config = dict(
    model='sound classifier',
    noise_aug=0.002,
    n_mels=64,
    hidden_act='squared_relu',
    subsampling=4,
    width=256,
    positions='learned',
    head_dropout=0.1,
    residual_init='none',
    weight_decay=0.2,
)
Rows from block 5, named by matrix and row number. Rows with one number belong to one attention dimension. Each number is 128 + 32 x the weight over its row's rms, rounded and kept within 0 to 255. All counts start at 0. Numbers have three digits each. After the name is the row's rms in percent of the matrix's.
# q: attention query, key and value (stacked) (model.blocks.5.attn.qkv.weight, 768x256, the q third), inputs 156-207
# k: attention query, key and value (stacked) (model.blocks.5.attn.qkv.weight, 768x256, the k third), inputs 156-207
q.32 100:125077157068114142150175144130163112103192078139096133131119145141124131110091181129143168121190169116155103122144171086138226150149092148126120204145178125
q.33 102:179124134080142119105105146125122164148182151095162057190165152141134132160101159159118121069092137097135103142150085138142184106176086145132144122169135159
q.34 097:167181104127145143181095129136108185110068153086153102118144157103113091096112135154070128154101146123182132130118102091136069120102149148105158114132101123
q.35 100:137130070120204154092126182177104155167155117085103193127138089133109109123171115151141156131136092118142134098165081140115193143147161187157166142187150118
q.36 101:129161115153104093107098162142131166103149087127086109228102106179185059126145118150092108090121145152152137123104109088160136089080135166155084143106165155
q.37 097:179148127148110116081128097184111148139109117136112149113173165083115108163125096156133114091178114087141121152123135133103104127033123074132166143146076140
q.38 103:115111168096142084083099180100121122110083109066157119147101116128148166122161057171194143133185153091163070097152087133134214098078095095188097130108143070
q.39 106:074125073096136140149127199065086116159141085097143168059114107128087186157091120096103129108194084156113101150114146170138179140113078121126120096153130195
q.40 101:156112151116143113077073147116083174152173179090136160085200144105117165156072135149170129158047108136128106109147147128098147116064131121146122088118125082
q.41 098:118099123150094155152110168148156121137088068132152139150118132129109206124091157145101103144165150096151133103103140180128155146159144149145140180201105110
q.42 101:097151129088084074109158151133140118180166104148124158148119120179130133125118180187125177136106108119155150139110114070168087141090074097158145178180121123
q.43 099:160188156131135133119093167134116116122129117117206141117093133164123132056129109098078094119104122141121138159172157133162127119143099140183224142153108123
q.44 101:134126117106099154160084150120067077096121122155106147132128131077115084126061121164152174124131119153174100182103147093143075091045173160107124159103149144
q.45 104:109091113077135212157163150147176112092118102122118181107114081164131091159136095103176126114105184052126144135184150125139097095091061150206122130098168120
q.46 101:108100051132111122151118087179133096168113113153104179156084138110125151142137108134124154133111115124093068104132162114096173144103103089113170162148153132
q.47 103:091111104122123191109130128110097200178112145162138111140120130134112091120073102163137125112216155078118088198174103083168137117086183143215160121143122113
q.48 098:120147160136097055099133129132129115153105101120116149159108198127189150179089113197181113125138130103126009124097159160135110141117154142113194188143161160
q.49 098:124157165176116160175090178097159120089084151100148140179182162066163127092135192162121152146154149123102186167138086148060171126154115120131117103150126109
q.50 089:133150063158062138176064136195127091088161195111065102121064154164129064156101180145121159090142130140118171079137155103142168139072123085125140141098114129
q.51 100:162179192145136135139103088079062104161134165184129113203157094072108129117169118120102104117093080097110123132081117141081113123144154105151135106134157211
q.52 102:089161156144161099123165140113118111112138141110163087144139149168146093136181103079156158129190127162080033089097128127132108134100118179123063140180169082
q.53 095:162134151153104165071121176178141091149083127136122126144139153150191088130134222163141147110144145098130126096131107100135081099135107107118154182160141125
q.54 102:110153111082108164136104157179117116133078165136137110097133080173140111131125214081100141102104109104170155131122141157224133062140145116128110175179132139
q.55 098:182048151135106191105113176125086086104162092153178119132082116174106142054102136156128117158173153141174164098129111105108084129115113139173103144177118134
q.56 106:118090118168120125103081149095119103165116115173136099187171122138142112091127118078141128102152151134134099129083178118162082094083128146165069107159118092
q.57 101:198144083163125103150141099081135111099070076128141116119128114108099137116113080139125153086138103149107120199142188121126169160157139094130128114113094085
q.58 099:106100153128115136106156186176120140108154116070096161093112091116155168136162134159109163161116126158125145154129105073122120121118159100084163128108127164
q.59 102:113150183108079105158186119135125103130143142126084052129069147112134111083114117105132156071153158124164168122080163156126101145101125113125140188147108119
q.60 099:099161106117166149192153104135136157110118080118098151100164130110124044204118097114127091084178073171124127150156131186099134154122122147152109191096132139
q.61 098:135126082178142060164125122115183143152111139091120139158123122092158106124143103103180139099152091040095111096142138154090043125154132108146117139097125119
q.62 100:091118165119182120092134145132141173149138053111145122132192104099070167132101178223153081103087140163116141129110156172164105119107122161121146105157093070
q.63 094:103127093125190071153082098130143133128113098069074148128149123135148085139149148186134190088106115164094129146144066174083142143163143093107164090124170151
q.64 105:107115149133132124089159126124138121052092133093075102118137146111090103095151125115094160080158146102110089054104154152111147125125117115144110129137094107
q.65 097:099156102074145142140152075155088108095181151115152140159184171140135076125107115187119134157122101121104179113120113138093097156101081119075164101120146111
q.66 100:064168099146137067133129115141170132157150151112113131148178149073126123159187142113124129108121122174156135127128105105104118172135178154115134145077181114
q.67 100:089127165103112157129164123109097134169177153167121161122213107115083145086098129142137151114129173087158139089158143115174171125126127123097105040087136109
q.68 105:119066111137107138084111097116098131096176139123125118110120119113103133091159121126076141131114112052107162099097109114129171122169082150104127134151163143
q.69 100:132085102103156107113117154109104080135108112126126141099068190065155063084152149123145117131082059140124137128156035100129141118099187126109099127123081120
q.70 103:118170122122132203128121109121104147100122105163153071119083127108143128125097117054148141148068141113104131104124172126109126117148135130116089134162122092
q.71 091:126131134109137141138166121109097125133058124113121091157090119113123070158116137085097092084096116118150099097144149172126080096090106097119172128092178085
q.72 102:183156125096154127111120135104138177122103096118146141057095144112145112110136101145122178154075109186193205092112150148136106121144116105120098147139104131
q.73 102:119124067108150091120144148076149126172089145190123110156186115127153135135127137126113105182137139135144131127109100085069163115142141163174141161087090140
q.74 096:137125151106119145179115148065146063144167154122076153160140163101193139157114198111163151087137049111125129118215139149108117104165120070155113127072146111
q.75 105:103139122138102110073079140130153157068099152117111142150148120153150122126150131120136148075125146104002205188160083146184173101150063099086107119158166126
q.76 096:159138160117168173120107132148165216117136127053088133080128159171141115211143120173132201098096135152134134092149197128120129134110150064097128191082191098
q.77 101:140113119152167134136121105144091062067176084148072126139194140095117168112100138140180113087087154122100055106120139126130096125122120187150101137152116131
q.78 095:175175132094096114075109128149113155161173138177139110111183120131178111191114112177059116144155133135125152150109163143147129105108181148119057095127090103
q.79 095:171098120116184160164148144130138112162103116106108156165136120119108094135094106161095107129112081151149105207139149130079150118187136132147152136082130137
q.80 099:137126154108108126125115082152091109116143162074158157098121137097144068069121161118144193123167072102091160104112132107106097188079141127080156169113159117
q.81 104:165094136112165118142176109134089103208134122138184083104102129140097130135167092133172145205146115093176051196122146176157120109166106127123131164107117142
q.82 100:096104121194095106115159143135093102138114116118138148083127132182145155184245102132106190187129150124128091156089062078158111151092160119120194179103114103
q.83 102:133167101167144136116143140098068120166139150150108144168132106126103165086082183078159168128142153079163151144189073185138144128155089185140094085104105200
q.84 105:135099153129139113128154132084150103149148209159176141146148067160080077094160121098120099136075116126139150133143185146125141162146081151183113118111114104
q.85 109:133055146171102141078153143187105133123112130143114131090121150132119172103177125135161153159159131108157126095176105122095114175135197175153116107146133146
q.86 104:137125105137078100150080189151081119133196117124128154154119058120122152146071062095176091175194154119157126108135110145131141183141117116106104087164114108
q.87 098:117121178124188138152158109084169152127155139170103128100173126161165131123173169095136101053202085141116073131105107130136149138091092133112124142131055128
q.88 101:121110114078118179159133220062130129086131173123187114139140117095104150124122147165125132089037104111126096127128197105134104080150121138115126105073166127
q.89 100:106151069127140180099147092154179145145148095165127135115087108175139156106161140107145148114163161124143128051158124139092089086148156102087103114110140135
q.90 098:146152151113125167115135104152073134157178078156107175116164161133219160121109127091112093111138156143114093149123142154127101195157184180116128072144079137
q.91 095:164079181181078147155111126139078129096119096064170123107148050154136130166132166124138138192133100165094137173102122071121118130107105151145145098116108146
q.92 102:154127132081118095086145091165127100114162115131076110071155100121124094119105114123166170143159064052174143101099121144184170112105098069126090139118178128
q.93 103:118096141131106173139121164161104171140143107188181122111168142156120090166135096130083088155217090095143114127115088141136099159157122118132079108152094080
q.94 095:114147099097097147118105134125164056144107080115138116137124166119107158092147118179185121093130179124150167146128162156100073158086132119124173135121130104
q.95 097:180072128164188166128111136086145051089162073097087138152151074168078094165127052134174137092094089164173115110116192095113154099127153121129080113147102103
q.96 099:101118146075108125167146155163177129173150136117103113158135141130143140090062144131155087098127108078099109113094179064162134088144136108125119186154148107
q.97 104:102114137169144154153130149090134185131121091120138174082081176153154126097105120064166102089186156084113102132151162131133124145185137113102198144141117125
q.98 113:098098136081183175123100173187094161156077123084132146131183141093135143120151174204187067110115098106132086146094136209129132090166134043124121155138089091
q.99 101:127107147071152106127079167105101093154094089135168173141150169070104107107158137150144085142186113166134117145105125139115129127110102064089158122149117134
q.100 097:121136145112160137124093126155167137095140124104166137109137097098127108120163100147138128096169078091127143173190133134111161139118105167207133131084125116
q.101 099:153146145132127138143127125110132165115122092161123119112145096122080118151117158162142107111101131131149100091125177113146175170092111156115114197087149143
q.102 096:127200117167107120183179101153170123120133101117107119144107145085126124112139119131136137155152091098128110077115104121101141125117122094080169100140177110
q.103 101:121146145146111092082128124062153093134142141069123113104101150167121133123139161158060162137108109121189081105133107143103154108137143129131101182172145136
q.104 103:159128130115158132169189060145120142119157153127144158103167179111132099139153123161106112105149166130115173116116113130164092135090130104173079123098131120
q.105 102:139122097108129123190153106125087091136142120095110148121120068131161093104100170152187145104094115138124109099096129149104187146107081074148159064172112131
q.106 103:132147162098068186109131059127131088122173151100139106113072186090133082135099101111130141128115146116111085131099108161103169145167140133123097145189176107
q.107 093:133155252147185098089159133139097084140108117110135101112099129159102145133164137085112152146184117151115178101120174103094131110092130124111163121111098127
q.108 103:118174172106158054172185166142077092172113188108134142148151169084166137118131149128164141086138163128134067072099120110159143106140123077143140143102086131
q.109 096:148123126104112146103091130127145144161083138078087105141139055149137158157126138173224115088172110136128173143148114167158157113152104125171135174177077110
q.110 098:095071136119133116159119110110215120146143150152187159147157099087187108140174174111173109161156120103070086104118134113156113129162027118152105107153115150
q.111 096:116173131142069128166140145150122140109113122097137130148151117095074076168147139133128120149164177133079133151155156188138135111110144157078080110092093124
q.112 102:106148141069172112143168112076122109190144120121166094112127167118149122188120121032174140153097136102140086127137124181086141128110138197123170186128165084
q.113 100:139114097084125139205131114161073125190123058138095113139126144135139106092088172114050167157128068108094159161146142099098124127122106191174106176056099146
q.114 107:105110143072146151110138144110173145173139157067100185118166147075082167141111118205089090188133154107140105083119098109128114157170143061131153141117208147
q.115 104:188170148159178126163057130160078166044108158171093121173093141131100140169109081136155139191125114174090141146124126123105159164113105101124098161181135126
q.116 096:197149192095173148104098109188118154101101139122144142134131150175165093101099220090132154182123153153052117117107110143142088123116114095084124110113152154
q.117 104:133181159115119170128080158107103201170165159168116083109104131180159095177181087087107131101116128178152117135133154123168130066147093137112141140119153098
q.118 104:141176041164186199143138135121124128098061051152158129142056157103155113131127103127087119191154100089141048119116100117093099106133124096122105179121089160
q.119 095:159152142132086071139138130118105167150144131158077165136150169118143104190072088094132126093153091136103199126091172143175138138142137192145110111095133100
q.120 095:118061112154158117125151153143095104098089122099137158170160054109161119040141160144157089095165220182105126150129151104146142175150077109147100153113107173
q.121 097:128199114090130121098104135149151167120167126094064075143087179094104139123105128145132059118125142177123133111096149139071174139123075136115150150119155150
q.122 102:115135151105177101053084145177155149196141144131145158099120167157115150099070142094124120127119108172128131103108100105109109132108110134123147136132137146
q.123 109:124115160116136123110075183089111097176157123113047146139085158122112126145131123171174090145183141101075118122114144169116165077150151185118114109082123172
q.124 105:155157105075170092165123063154128053104121123126159111058114128082075150087116097126100131099126124103145111123110148121173092015110154135153084150077184130
q.125 105:149125113080161172125077137096083150135149113114177119104092167186170130213179107126194188109086099096078125162151124066076133126123159131118131167125151132
q.126 096:037117160126143159117142136127140082118044144162184175100143104091143095184156087107105107076136146106134078137164104119128135131139075112115135184139081180
q.127 107:114140123142119067161129097125111113132121139186146093147142112152122094156136120109153135173099146118095091092073144075134111086145107100091122121091122098
q.128 100:182125065154139034101117143133101135142152047177110196087136192132170179187110143143194120126150113090083096161105150101079099099136152130100134124146180221
q.129 103:119124199156145171159138090164171202149077082109123171120085213121089207163141077107135177168151139121145108144135115112089132175171162120135143080177127136
q.130 099:154115089115158100157162167114096117159139157113134111122126137194063141098100141183104093070090113140113188148161147069117090130102095163008062102104145131
q.131 098:133116111108142102190093133147126066121099123177131110148161085069127162118121147086168132128118154151122079098132169045107181074154160134103060158176089105
q.132 101:107095120116077092182141122181196100079152100131053102155064110155150165175137101126094090170112098133059150107118179159151120114087170095150098135190123117
q.133 101:154103051129132091158157098100167078086168112107156163133130149110149174089187079136177082136154123078137133150130126095145181165132121120135095100108237155
q.134 099:069136091155105171094112187147125142127127129113103177077145070142127064120156107233075125127100127115096074104112154083157087115113106167119115071112106155
q.135 097:132167104129133104154166154154111100166157114115115130129168099127123154151120125145208119091148159104147097162195168161136112147129112171120082127211058116
q.136 101:148109141123128112138123174141112144141150134105144141108146118189088060072156134146092073129152133138110136087125146182164143160116083155099103152114145132
q.137 093:113145121102109129109170074113098108089129156168132120097147135099152112168128101145127074139135159157163151138114061152093118135182189077113141128075124120
q.138 102:107100122152196166103168169133104107126103101137144112135137101165134145146082123166098117133072148225131125073162137090090164146172206087177102149128096156
q.139 104:144174112085091063146158160143128058122162133160184119150090125149142167138111083159146098197143084118154124129080111137080146148177174121171096154160199112
q.140 104:164131137076084050103116100149096159107131155047078170129116088145111132139102100128153140122131114070140084168188115134121102159151123113142112115134160178
q.141 092:131109092123122125083113174154164114120154138160102180162136159097107125126189106076104093163052141051138128152080142107088076178124142063099129131121109170
q.142 107:121174140125085074093102156107097109177107107069167123159084078206099109133090125176105106110146100088188184111155148126143076082152104142126140102105132125
q.143 100:169095132138157119106136081142111120159134095127177167088121093150135112125107137136156116169122113099064178156134107189185167109088156131101187178105139113
q.144 100:120143103128115126084096090157148075154100130113117130093088080119130145176167071133153096146068146159144129141102168136127081109116166157168190121154192188
q.145 101:137158138112120130119137131138086143192093140140078136082077103171136119164177110146169139117121156127174100136107118135101139120132118092103055079181158103
q.146 103:091147082151109150113093103122112099137181123170118129129080111122121093116122057102128144075129138082139056120128121168205178085132104095143162141148178152
q.147 104:175191075114108127157103158140125131118139153130080143141122102096144129094180082131092114140165107109154168094162124134162119138109129115187093138175140155
k.32 100:113159142135104120126166118105139155136142121123187120103101112088117100197128135115089139098156162077081099054090099183128105115167124087176085129147172164
k.33 102:136104138083161165131116135105111133125082104139135159091152116157093108098126072116136135135146154138111124156127130112140208166161118137033145105145157130
k.34 101:102127186117141057129094136170186163201053116155192080188114109158070126089106121191133137095116083140111202136132188138133192169167073166147119128117167154
k.35 103:113131065154054121126144184144114132118054204155120086089141156194128122140085155136092154141182141162108178111063116136054115135078126118096129168166199073
k.36 097:077104139172120151201111176158154188083155062148126148089085133083077161120150097127160046113158140134112087135109131100143138111121133169142067103122159141
k.37 098:197097112142101106119091126075114145135113126179108152180144140164115132177147148090157105139114160204073125151146063077135155161178135152188162132203136152
k.38 099:103162119125123169154180118103153126171096139149133151161165176092168132123201110113185076115099103152127134126112114141143122124106094102137105095072119121
k.39 099:138092112103132152151118127084158139100076135158133080114118155122104165107109123147171146119152048098136071101129101160129132144163102130142126169081112140
k.40 103:201175161071102114086127133121121137113125145114183147035090151119158193115141112154137117185170101119129126077139206107186137131157065100099101170108105154
k.41 092:193099150079113109119169141195099091116120103153178122135071166112056072161132062150104100126117105081201156094168118123084087138107145121112166095152109104
k.42 099:124136140098139120140093069150146164156164117088098150147076112128073108129083146082160144081115081100146083121171123051181165093092123120148135069131177080
k.43 101:129125097118109165124107173135120137116079153161085139155126098118139111174139123205161093102074136090182151081116110055144097101127108134137130096105161178
k.44 094:118119123120134108138160148152135145101151081162140167165115177114114111133111133148189113165058117058110133114127146083190155185163110199131138162142125070
k.45 097:130173077214113089149108129206130152119136129059176158182120082133107106164181142070124150110168147123110110128156088116099131082108132111124055109140063122
k.46 106:101116187178109125195153098151157158177163163165120165116111156104135092171143155167112133119112140104124046177111114152146123149099103122091167152130166125
k.47 106:195124148182134173102139136153079136116136081072101130101127137102130203071139124130120167098121131100137138195162097147117135178187121119141119137106126134
k.48 095:115149153124131146154144135102113129163160125158102141128090197127145083170077106163187156132099130117109106156177027109146144101136153087132102169113172103
k.49 099:119151114119158058082181091190123156137148098099141114187127162126119167098061147107152120090129134120108124086147071180064133102091163093119116158194157124
k.50 102:158122145123083174192111121129170158173158142120088107146094065107150090186161128158099103179129105176167152099150149106123125139104095163025162127119100125
k.51 102:155125169125153152137096151093146116095127084155230160067151093133136148130144085138103154102138074123051157155161157095093141129122109142124137183138141150
k.52 104:133147127083127210149119152141148138118126083181131128126091102229134132162111126149192120117128102145186140108146174152130078156108130151113184100099143149
k.53 103:089125138075126181127154138197145143146132118140155163128073130143147088138105073155210138125166136128141127084113169147160122097154150130074123127030151172
k.54 102:159198138110127202064096063144082129148135175171124123135138088073129141126132122122131093142190153163114150125117168140117090147148120159123132136103117211
k.55 104:212098139155149183120102123142077129141147130152151066096112145212159156119192149162180153162090055096135148101153180160147117128151103121128150076124084156
k.56 093:158120098033176193130146151138137112096116084138093037171097114170137140168167065157195108193109103123108086187140084088125098164141138126075155150104128145
k.57 104:108085122143136098162114143109080072117100105111162152112136165124101159069065132067057127158168159140158150109118074089140158130152177165129088136159200096
k.58 096:166103111116132122105115158152104141123067164093120137121101133140107112059126120052118138117113149125129142162181120124089124134097146135107144197162146168
k.59 101:167155120112166197118110109126090178118135164140158176126118091162138152143157109146156152132156116061159123198143140117186067134121121061143112134081119127
k.60 109:068101146088063037151184152101120092145126110152146074160136117104086115105119155100131103078104126137127104105035107090084147139172099171165126135146173109
k.61 101:144150102109019110114126170127110065081152147108106156102161105184145096066123132146098145148130103091156134093133106104164175119159102122116106123157116166
k.62 096:127138103117080076139092141134138130120032150095086091155171141180151156128115167186140090123202118111155083088122086156091167134140177097107164147141123126
k.63 105:108114103109100102129200150089075117115096126113144099143169068098102136178088110086093123092172105123173173057040118092167159103095172112139105161180166084
k.64 102:180109106115081086116140156058108131123067054146172146118114122147155127148135130114132092110118080154165075109102148161114182162074100123101159096173123156
k.65 097:121137104118143129117104142131160173157133063094071125153111080164113098156153117091160128147137117195130076093166148107192074185105141164090171104131121132
k.66 098:126157073114147155144125073075153103169094103110089123143080128093092056150171098193126141161129116133132111085161110128156118142121058117121135161173072131
k.67 096:118089161143162165119173130173137210217116112101136044097117142149109132134056180121137177171151130084146116192165142152100121113066159094158170130168138140
k.68 106:177107123073093102138138125115129127154107172112123146066093168147104102133187161079160097086132157068099102086134164159106121147086170080239108137149128166
k.69 105:130094189169069134124149121120101148189174167125068150152154102099078096088167109135145122137058172156157093069141078156160160180141102112124105098167157144
k.70 105:092159123190111149158187152164117099084143130154152189107167141158080053153107138125140153083110087085098025177099130107127141136158125135146153127103102106
k.71 101:170151103132164133104124073105123178076175090109106116115101099143113125081141145067101159131149096139116197166063142075058087156166091158190164112121134119
k.72 093:121139083116095149175176124099189104174153168163152077156144164111161117123117112157049110139119163146156160109178100158120145078119104124123123148173099149
k.73 106:126079118110158135169109137109158156179150168139163115118118166175158159216190152120099179115132055096122046115087133161121044162134128134158190171112091136
k.74 110:125111124140096070153154110092178083113117186149178121063140168185104100141161200173133159109083159076167149116087106142112170144131121109114165185157119146
k.75 094:054078112126123074129095124150072131086114123193114145123111074154123165206084165079089137090147142155146125160094174102120107148069170094082146135113193080
k.76 105:129136117176142124146091133150140128060136102089110116128142127116123164155134118115068143160127094078070055149147079106155130121117105176130090071147142102
k.77 101:144139173092153138155078105129164109082090156186089101123110119081183144111093094098095124164065161185133132189087110069148111171109140143136110141131114114
k.78 096:093143163142143143161131125162138171151143177133117142126183125088139136093141142124146145174147205079115114142106096177120102119122107068143136107152196099
k.79 095:124184078054116122044115152105115130139124152147138087086169148108057158072159115142111141125093140140123137167124102139150108080139181120173073147158153110
k.80 100:122122210157111079112152108121112113082117133110146181172131119136160149143131127098152148106203132082177151090083144139148104158111175071091114119151169163
k.81 104:144099190105156098112116132077083101073103153103112100104190126107088127082087105178159165117080173151152137127121128094113087128160135108078133100144112097
k.82 090:108129139111138150103192147114168117073134120161133095132111117123149126086190111129167087111114147152112147124119139123150125100139100179072159149187197170
k.83 100:112167109131093184140131117154105129057066034142130146125117107148091125114157119160141126069130131132138116152145126138126102084144146050122140098170041085
k.84 097:097206139115116157148178122087159123081074131147138116121082148104096109135108109169169116137113140110064111117160126088118144154123179167156106174055134108
k.85 104:074082134105110114126156137131070119102225148138095161150148094058123240144102089212177129150157163132123175059134109159080102102102114172170171157138110139
k.86 092:074048151175048145139109109095191127123085146091146157161189087123118093094095090124158110091101094116057163107097185127093089121120131103091134081123152116
k.87 104:101155150144133074115128165148115148107122139163116080178073156145173148154159162159129111148100154114196136088169103065119148112079134147128076125084129140
k.88 100:104153131166159151107200164117111129150083046195089139125139110101130102056116138155133161126149135145137158117114155115164118125104117122095162103153084116
k.89 103:124129121081136138135186090115160137105120148134103118072153158108132109054122186090102146177171132140133184153105142177065129134076083144115136085111192094
k.90 095:105134075142051097104156099177111174125149056120038112161129139090123150144154171149147138147107115143078078100114127133152126102113078119153106097143070130
k.91 102:168147155164085144152130171122121141184149114154123112078127085125163118177152083096099143094094139044102119140177109114079133115126130152129104160160147139
k.92 099:145081106129164156183100160129150153140083153166122118117141129102125192085131142182128079111131177067128159094124155168093129107199091153125115149160180054
k.93 097:119143046087138133160151090144132074190119134171148130171126117172122116149146080171183164156137166060105124151105127092131124141148129122152078140228167120
k.94 097:151178098157143134130076077131105173137098149120121109138166122108103148056173148137099115103118149159140098143136112096122142159119088156107158105140170143
k.95 093:128140129152126098135167121097156110132137141124091058081167150135101144147070122176173141081151148130124147157126055187142127142075118143142091131180131165
k.96 100:115132126107122114140167112109143169175142198116141133090108145107115095134110144149126060105128150164113180127129119209199129111119112088136124132166142171
k.97 095:185153124083196195128106114125095134070094127123163090138101070124164082094084115114149158117171166135169043143129064125160121139159185128170126207129144081
k.98 101:118156123117092057102055122149106116144118112179069136088110091134147147162108184125126080180091162124090125168144138152085134157113166127195137164175105131
k.99 104:173150154142093118171142168088128111133106090118083112092109097146120170115083115107101154101130158069188094166079142165112071111059130091101138144078113132
k.100 105:134131054078104138147184109146111100156095120135083098122101111118135131151163142109110134109116131158144145085185068133124107155152110177103077125144167116
k.101 101:178130131115189167149065126134189111101133084094156145142093197121141179090128167159167143102177091078150098161040146142085138093130086122138077147098154150
k.102 103:119129069171077130128110104187177160152139200096175133097165167123121152149130130127084094077118138117111105113132111150131173098155131124128085077138099106
k.103 102:098141179113108141120116133138186102075145078120125107080127051122161072105139074130053060124138057134116083104126137191122101109103096126137095081107121158
k.104 106:116140122107171166171152143094144186096167176104141137158163148124125174153161130167128080127178193118142152132084198106225159134141150141122144095114126153
k.105 097:150131114178152113124133194132164082119192134144159093199154054140149191193085102166066095095138182137162097107060068116118137126123149133084118121128112153
k.106 097:111114130128108169120194081141121092095119139102097165133170170190194128105098142110096123130197174141131139103170110114081139116093087185116123110113082129
k.107 099:144137191138115097116102148037156105095131156134101088168144132165092153112108159106121083130140107145162133160120103060146133098136172168125130201186113111
k.108 096:154121150124152104118121109158162118090120123132151098105133077173155138108198116078089117141162118089121096126131042121088205115097092142123127108096139091
k.109 100:120160148123084135140143116114111123138222119127081073119148131162075102114106180130100121117159148186133140162111154118089129126088188155157137124149102105
k.110 103:216110142134125104082115125092109130173177149169072127138079072111210137097180120048124055095129145095090152123125135102157093121153140150162097127178113141
k.111 093:119144073124146159124098144128099171165125137121137149103097140153151077112125133125136120141129140160110132100179109096129124130216199210149083151171137085
k.112 095:137142168141128104163099135142165127164132114169147132094132122121133128089173170167180134094064107186093104125183138184163185163117186125136063110143117102
k.113 103:145173115179098102082155134155142139099129119130148104107084092116154120068169148104100098116193171092143098137123136087164142110193169127118104131158174173
k.114 097:124112178096124095171137156172059136101167094193128156116086070154135157134168107133086044136174155155111124114101088122150138126142145160101094147102068102
k.115 100:141099081128108146160125117099148148114129152078172133153201148112130126095197147138167116154160119131072115106128088162099112085078156097101061123129082128
k.116 101:115074118136232149113111101203080093151157091135126159130114133074102091112117114115111092160082095145114120070177098125095162047141095129169181126157093147
k.117 103:093101199175118090079103164146096077132086141147136147089061168099113164096176136123120081103118135094108141126106075079112065081164068114161103110148081130
k.118 096:093151092138093134115126124133128141105187184141187149173164166175111122122092061128046025179104125143145138198091173084105092148140135072133154151107089071
k.119 099:078179079070184103127141130156134174121139105083117150144160047141125138158123109166056106156094158119143169088146066142144131165144165103089116152193077180
k.120 100:141096175162077146125113175052130063126122105144122091089068129192120162121112063137075149125087134130165098110135069141091101105123146134108179162118097106
k.121 102:092090145108106112088160139153106076140082078153160162108162150109104107128144151103101105150092060125166142118170131101128118153147174153085114182123157155
k.122 096:092095140142171156158171087131124108133136100073158120051110159156137128113128154106162142125101123142132081151074145093166127136111138111138077154112197084
k.123 103:143059127130166112150152123111051102189125062103178141058128146161159110111100140102131200172110122088136125081112119111129119116149141122100170088118071130
k.124 101:136104128043142136136071132099114125175116101150130108088092130140147080137136105150101136205177125138150110132133132106105115189166163109114132082134139187
k.125 099:116131199120168181116105094144110109145128151131092111135118154118112149132130162182135137144152201133135149138144168145078158102125143113111085129158171147
k.126 097:115126190084106123098104183131125147112121158077134115153128127132177131164103141094134167122082104125157120131176116125123118139159109057128113107122109107
k.127 101:112116091139085129133105113176101105164114134147153152196116089163129166157133114132086162124172069124141156100159095122159121103185121088084155126102131198
k.128 100:119155188099140114130162153162082117111153101104178078099078114096133136133112118088199141114102089126159084185035167071181160081125183180125164122116135123
k.129 098:120155114126104121126132151098153132142135156198156066167140118099099102174157125070139124139127084118130092151149146175086099122165165121161202168178166157
k.130 099:148120114127165118176097063126197115078113149144148094108123063106132123148110055135165110109113089132128111165168138130113162124120129144087128124111102156
k.131 100:135083145174112161155081151198116171144104124155167114150107139106162078134190105148125105117200066116140170120105126119117124118108160084155107083107140129
k.132 102:133156094118125083171137184123149119145149100114027095087107126153124170162142130144125092167142123135155120116149145116171141155132062142111094132088125140
k.133 101:090093131121156135132174070170140116130137115137108102173129112084120102142148182103099071102124061127155161162095125053105127155129146054162112141050093175
k.134 109:128094070098147127121105162114138163147218216137117124120115149161112138104157093113138150143157127147145107137159169151082113146079073097159187143134176121
k.135 100:136251167151114079118143112097132108165111145148153150126110155074203138119111068121135108125085171118085103094094199152149128173153163129100083143119153100
k.136 096:131105105098140097141113089084141152127138120115136095106097180109134119174090113101145130146130104148140080089090163140155157183142174156128164149122113100
k.137 093:092137106136151100155123164164119105111166139156165146098101154154098157148144105195110126136092132125106103151074104092166115113135124135090126053128117134
k.138 100:136169081178139103143082155111159133095149076164112040136144107111108180166101134094086156125111112140108145165146125125119118136100104132132130182103115114
k.139 106:109149121110129156122091129072103138108134150139054123081120078095151123078125150178141133205141098163078165088203151179081116187139115122146091129104159144
k.140 097:170134125139151147166153148040106154152141208113203155144147174130186128126098113155139149115126162131128087130147186098112140176107151097132149152113176123
k.141 106:143124147138166082105106101166175104093086081144150131166180137119109080094115140179154128126140158102117135117140100064103192184147103151176121144114156112
k.142 095:147146210140140167129127124122142174117104056136116115094150102177141151133138115180138095148115171125151074131127152144134137084098144151107159141128157127
k.143 098:157126141116138155142167158119103122132069095147189177161092138135089101088148068109104102147150167186145112108112092154117105181091146118135094144180158119
k.144 100:127120081091145106153101045116123062105139090156114114111111087130145110123079092142101094176101120115095125148143144064155146178113149138088145125198121154
k.145 097:107154065130143199122155126160141110168082144105074128150128201111142223181118111138065143112103109154084112127121138136085191166120119124173145121111111157
k.146 096:151068145114145091164094073095149118109132099120098198119106158157114141106052121171135125121079103133153105103091131159107125079117088170116135110147083141
k.147 097:135124091103124107139170148101170144185141160116140085153140160125116169084097069113136135128139162090185134065203127146184048124106092186102058093086144164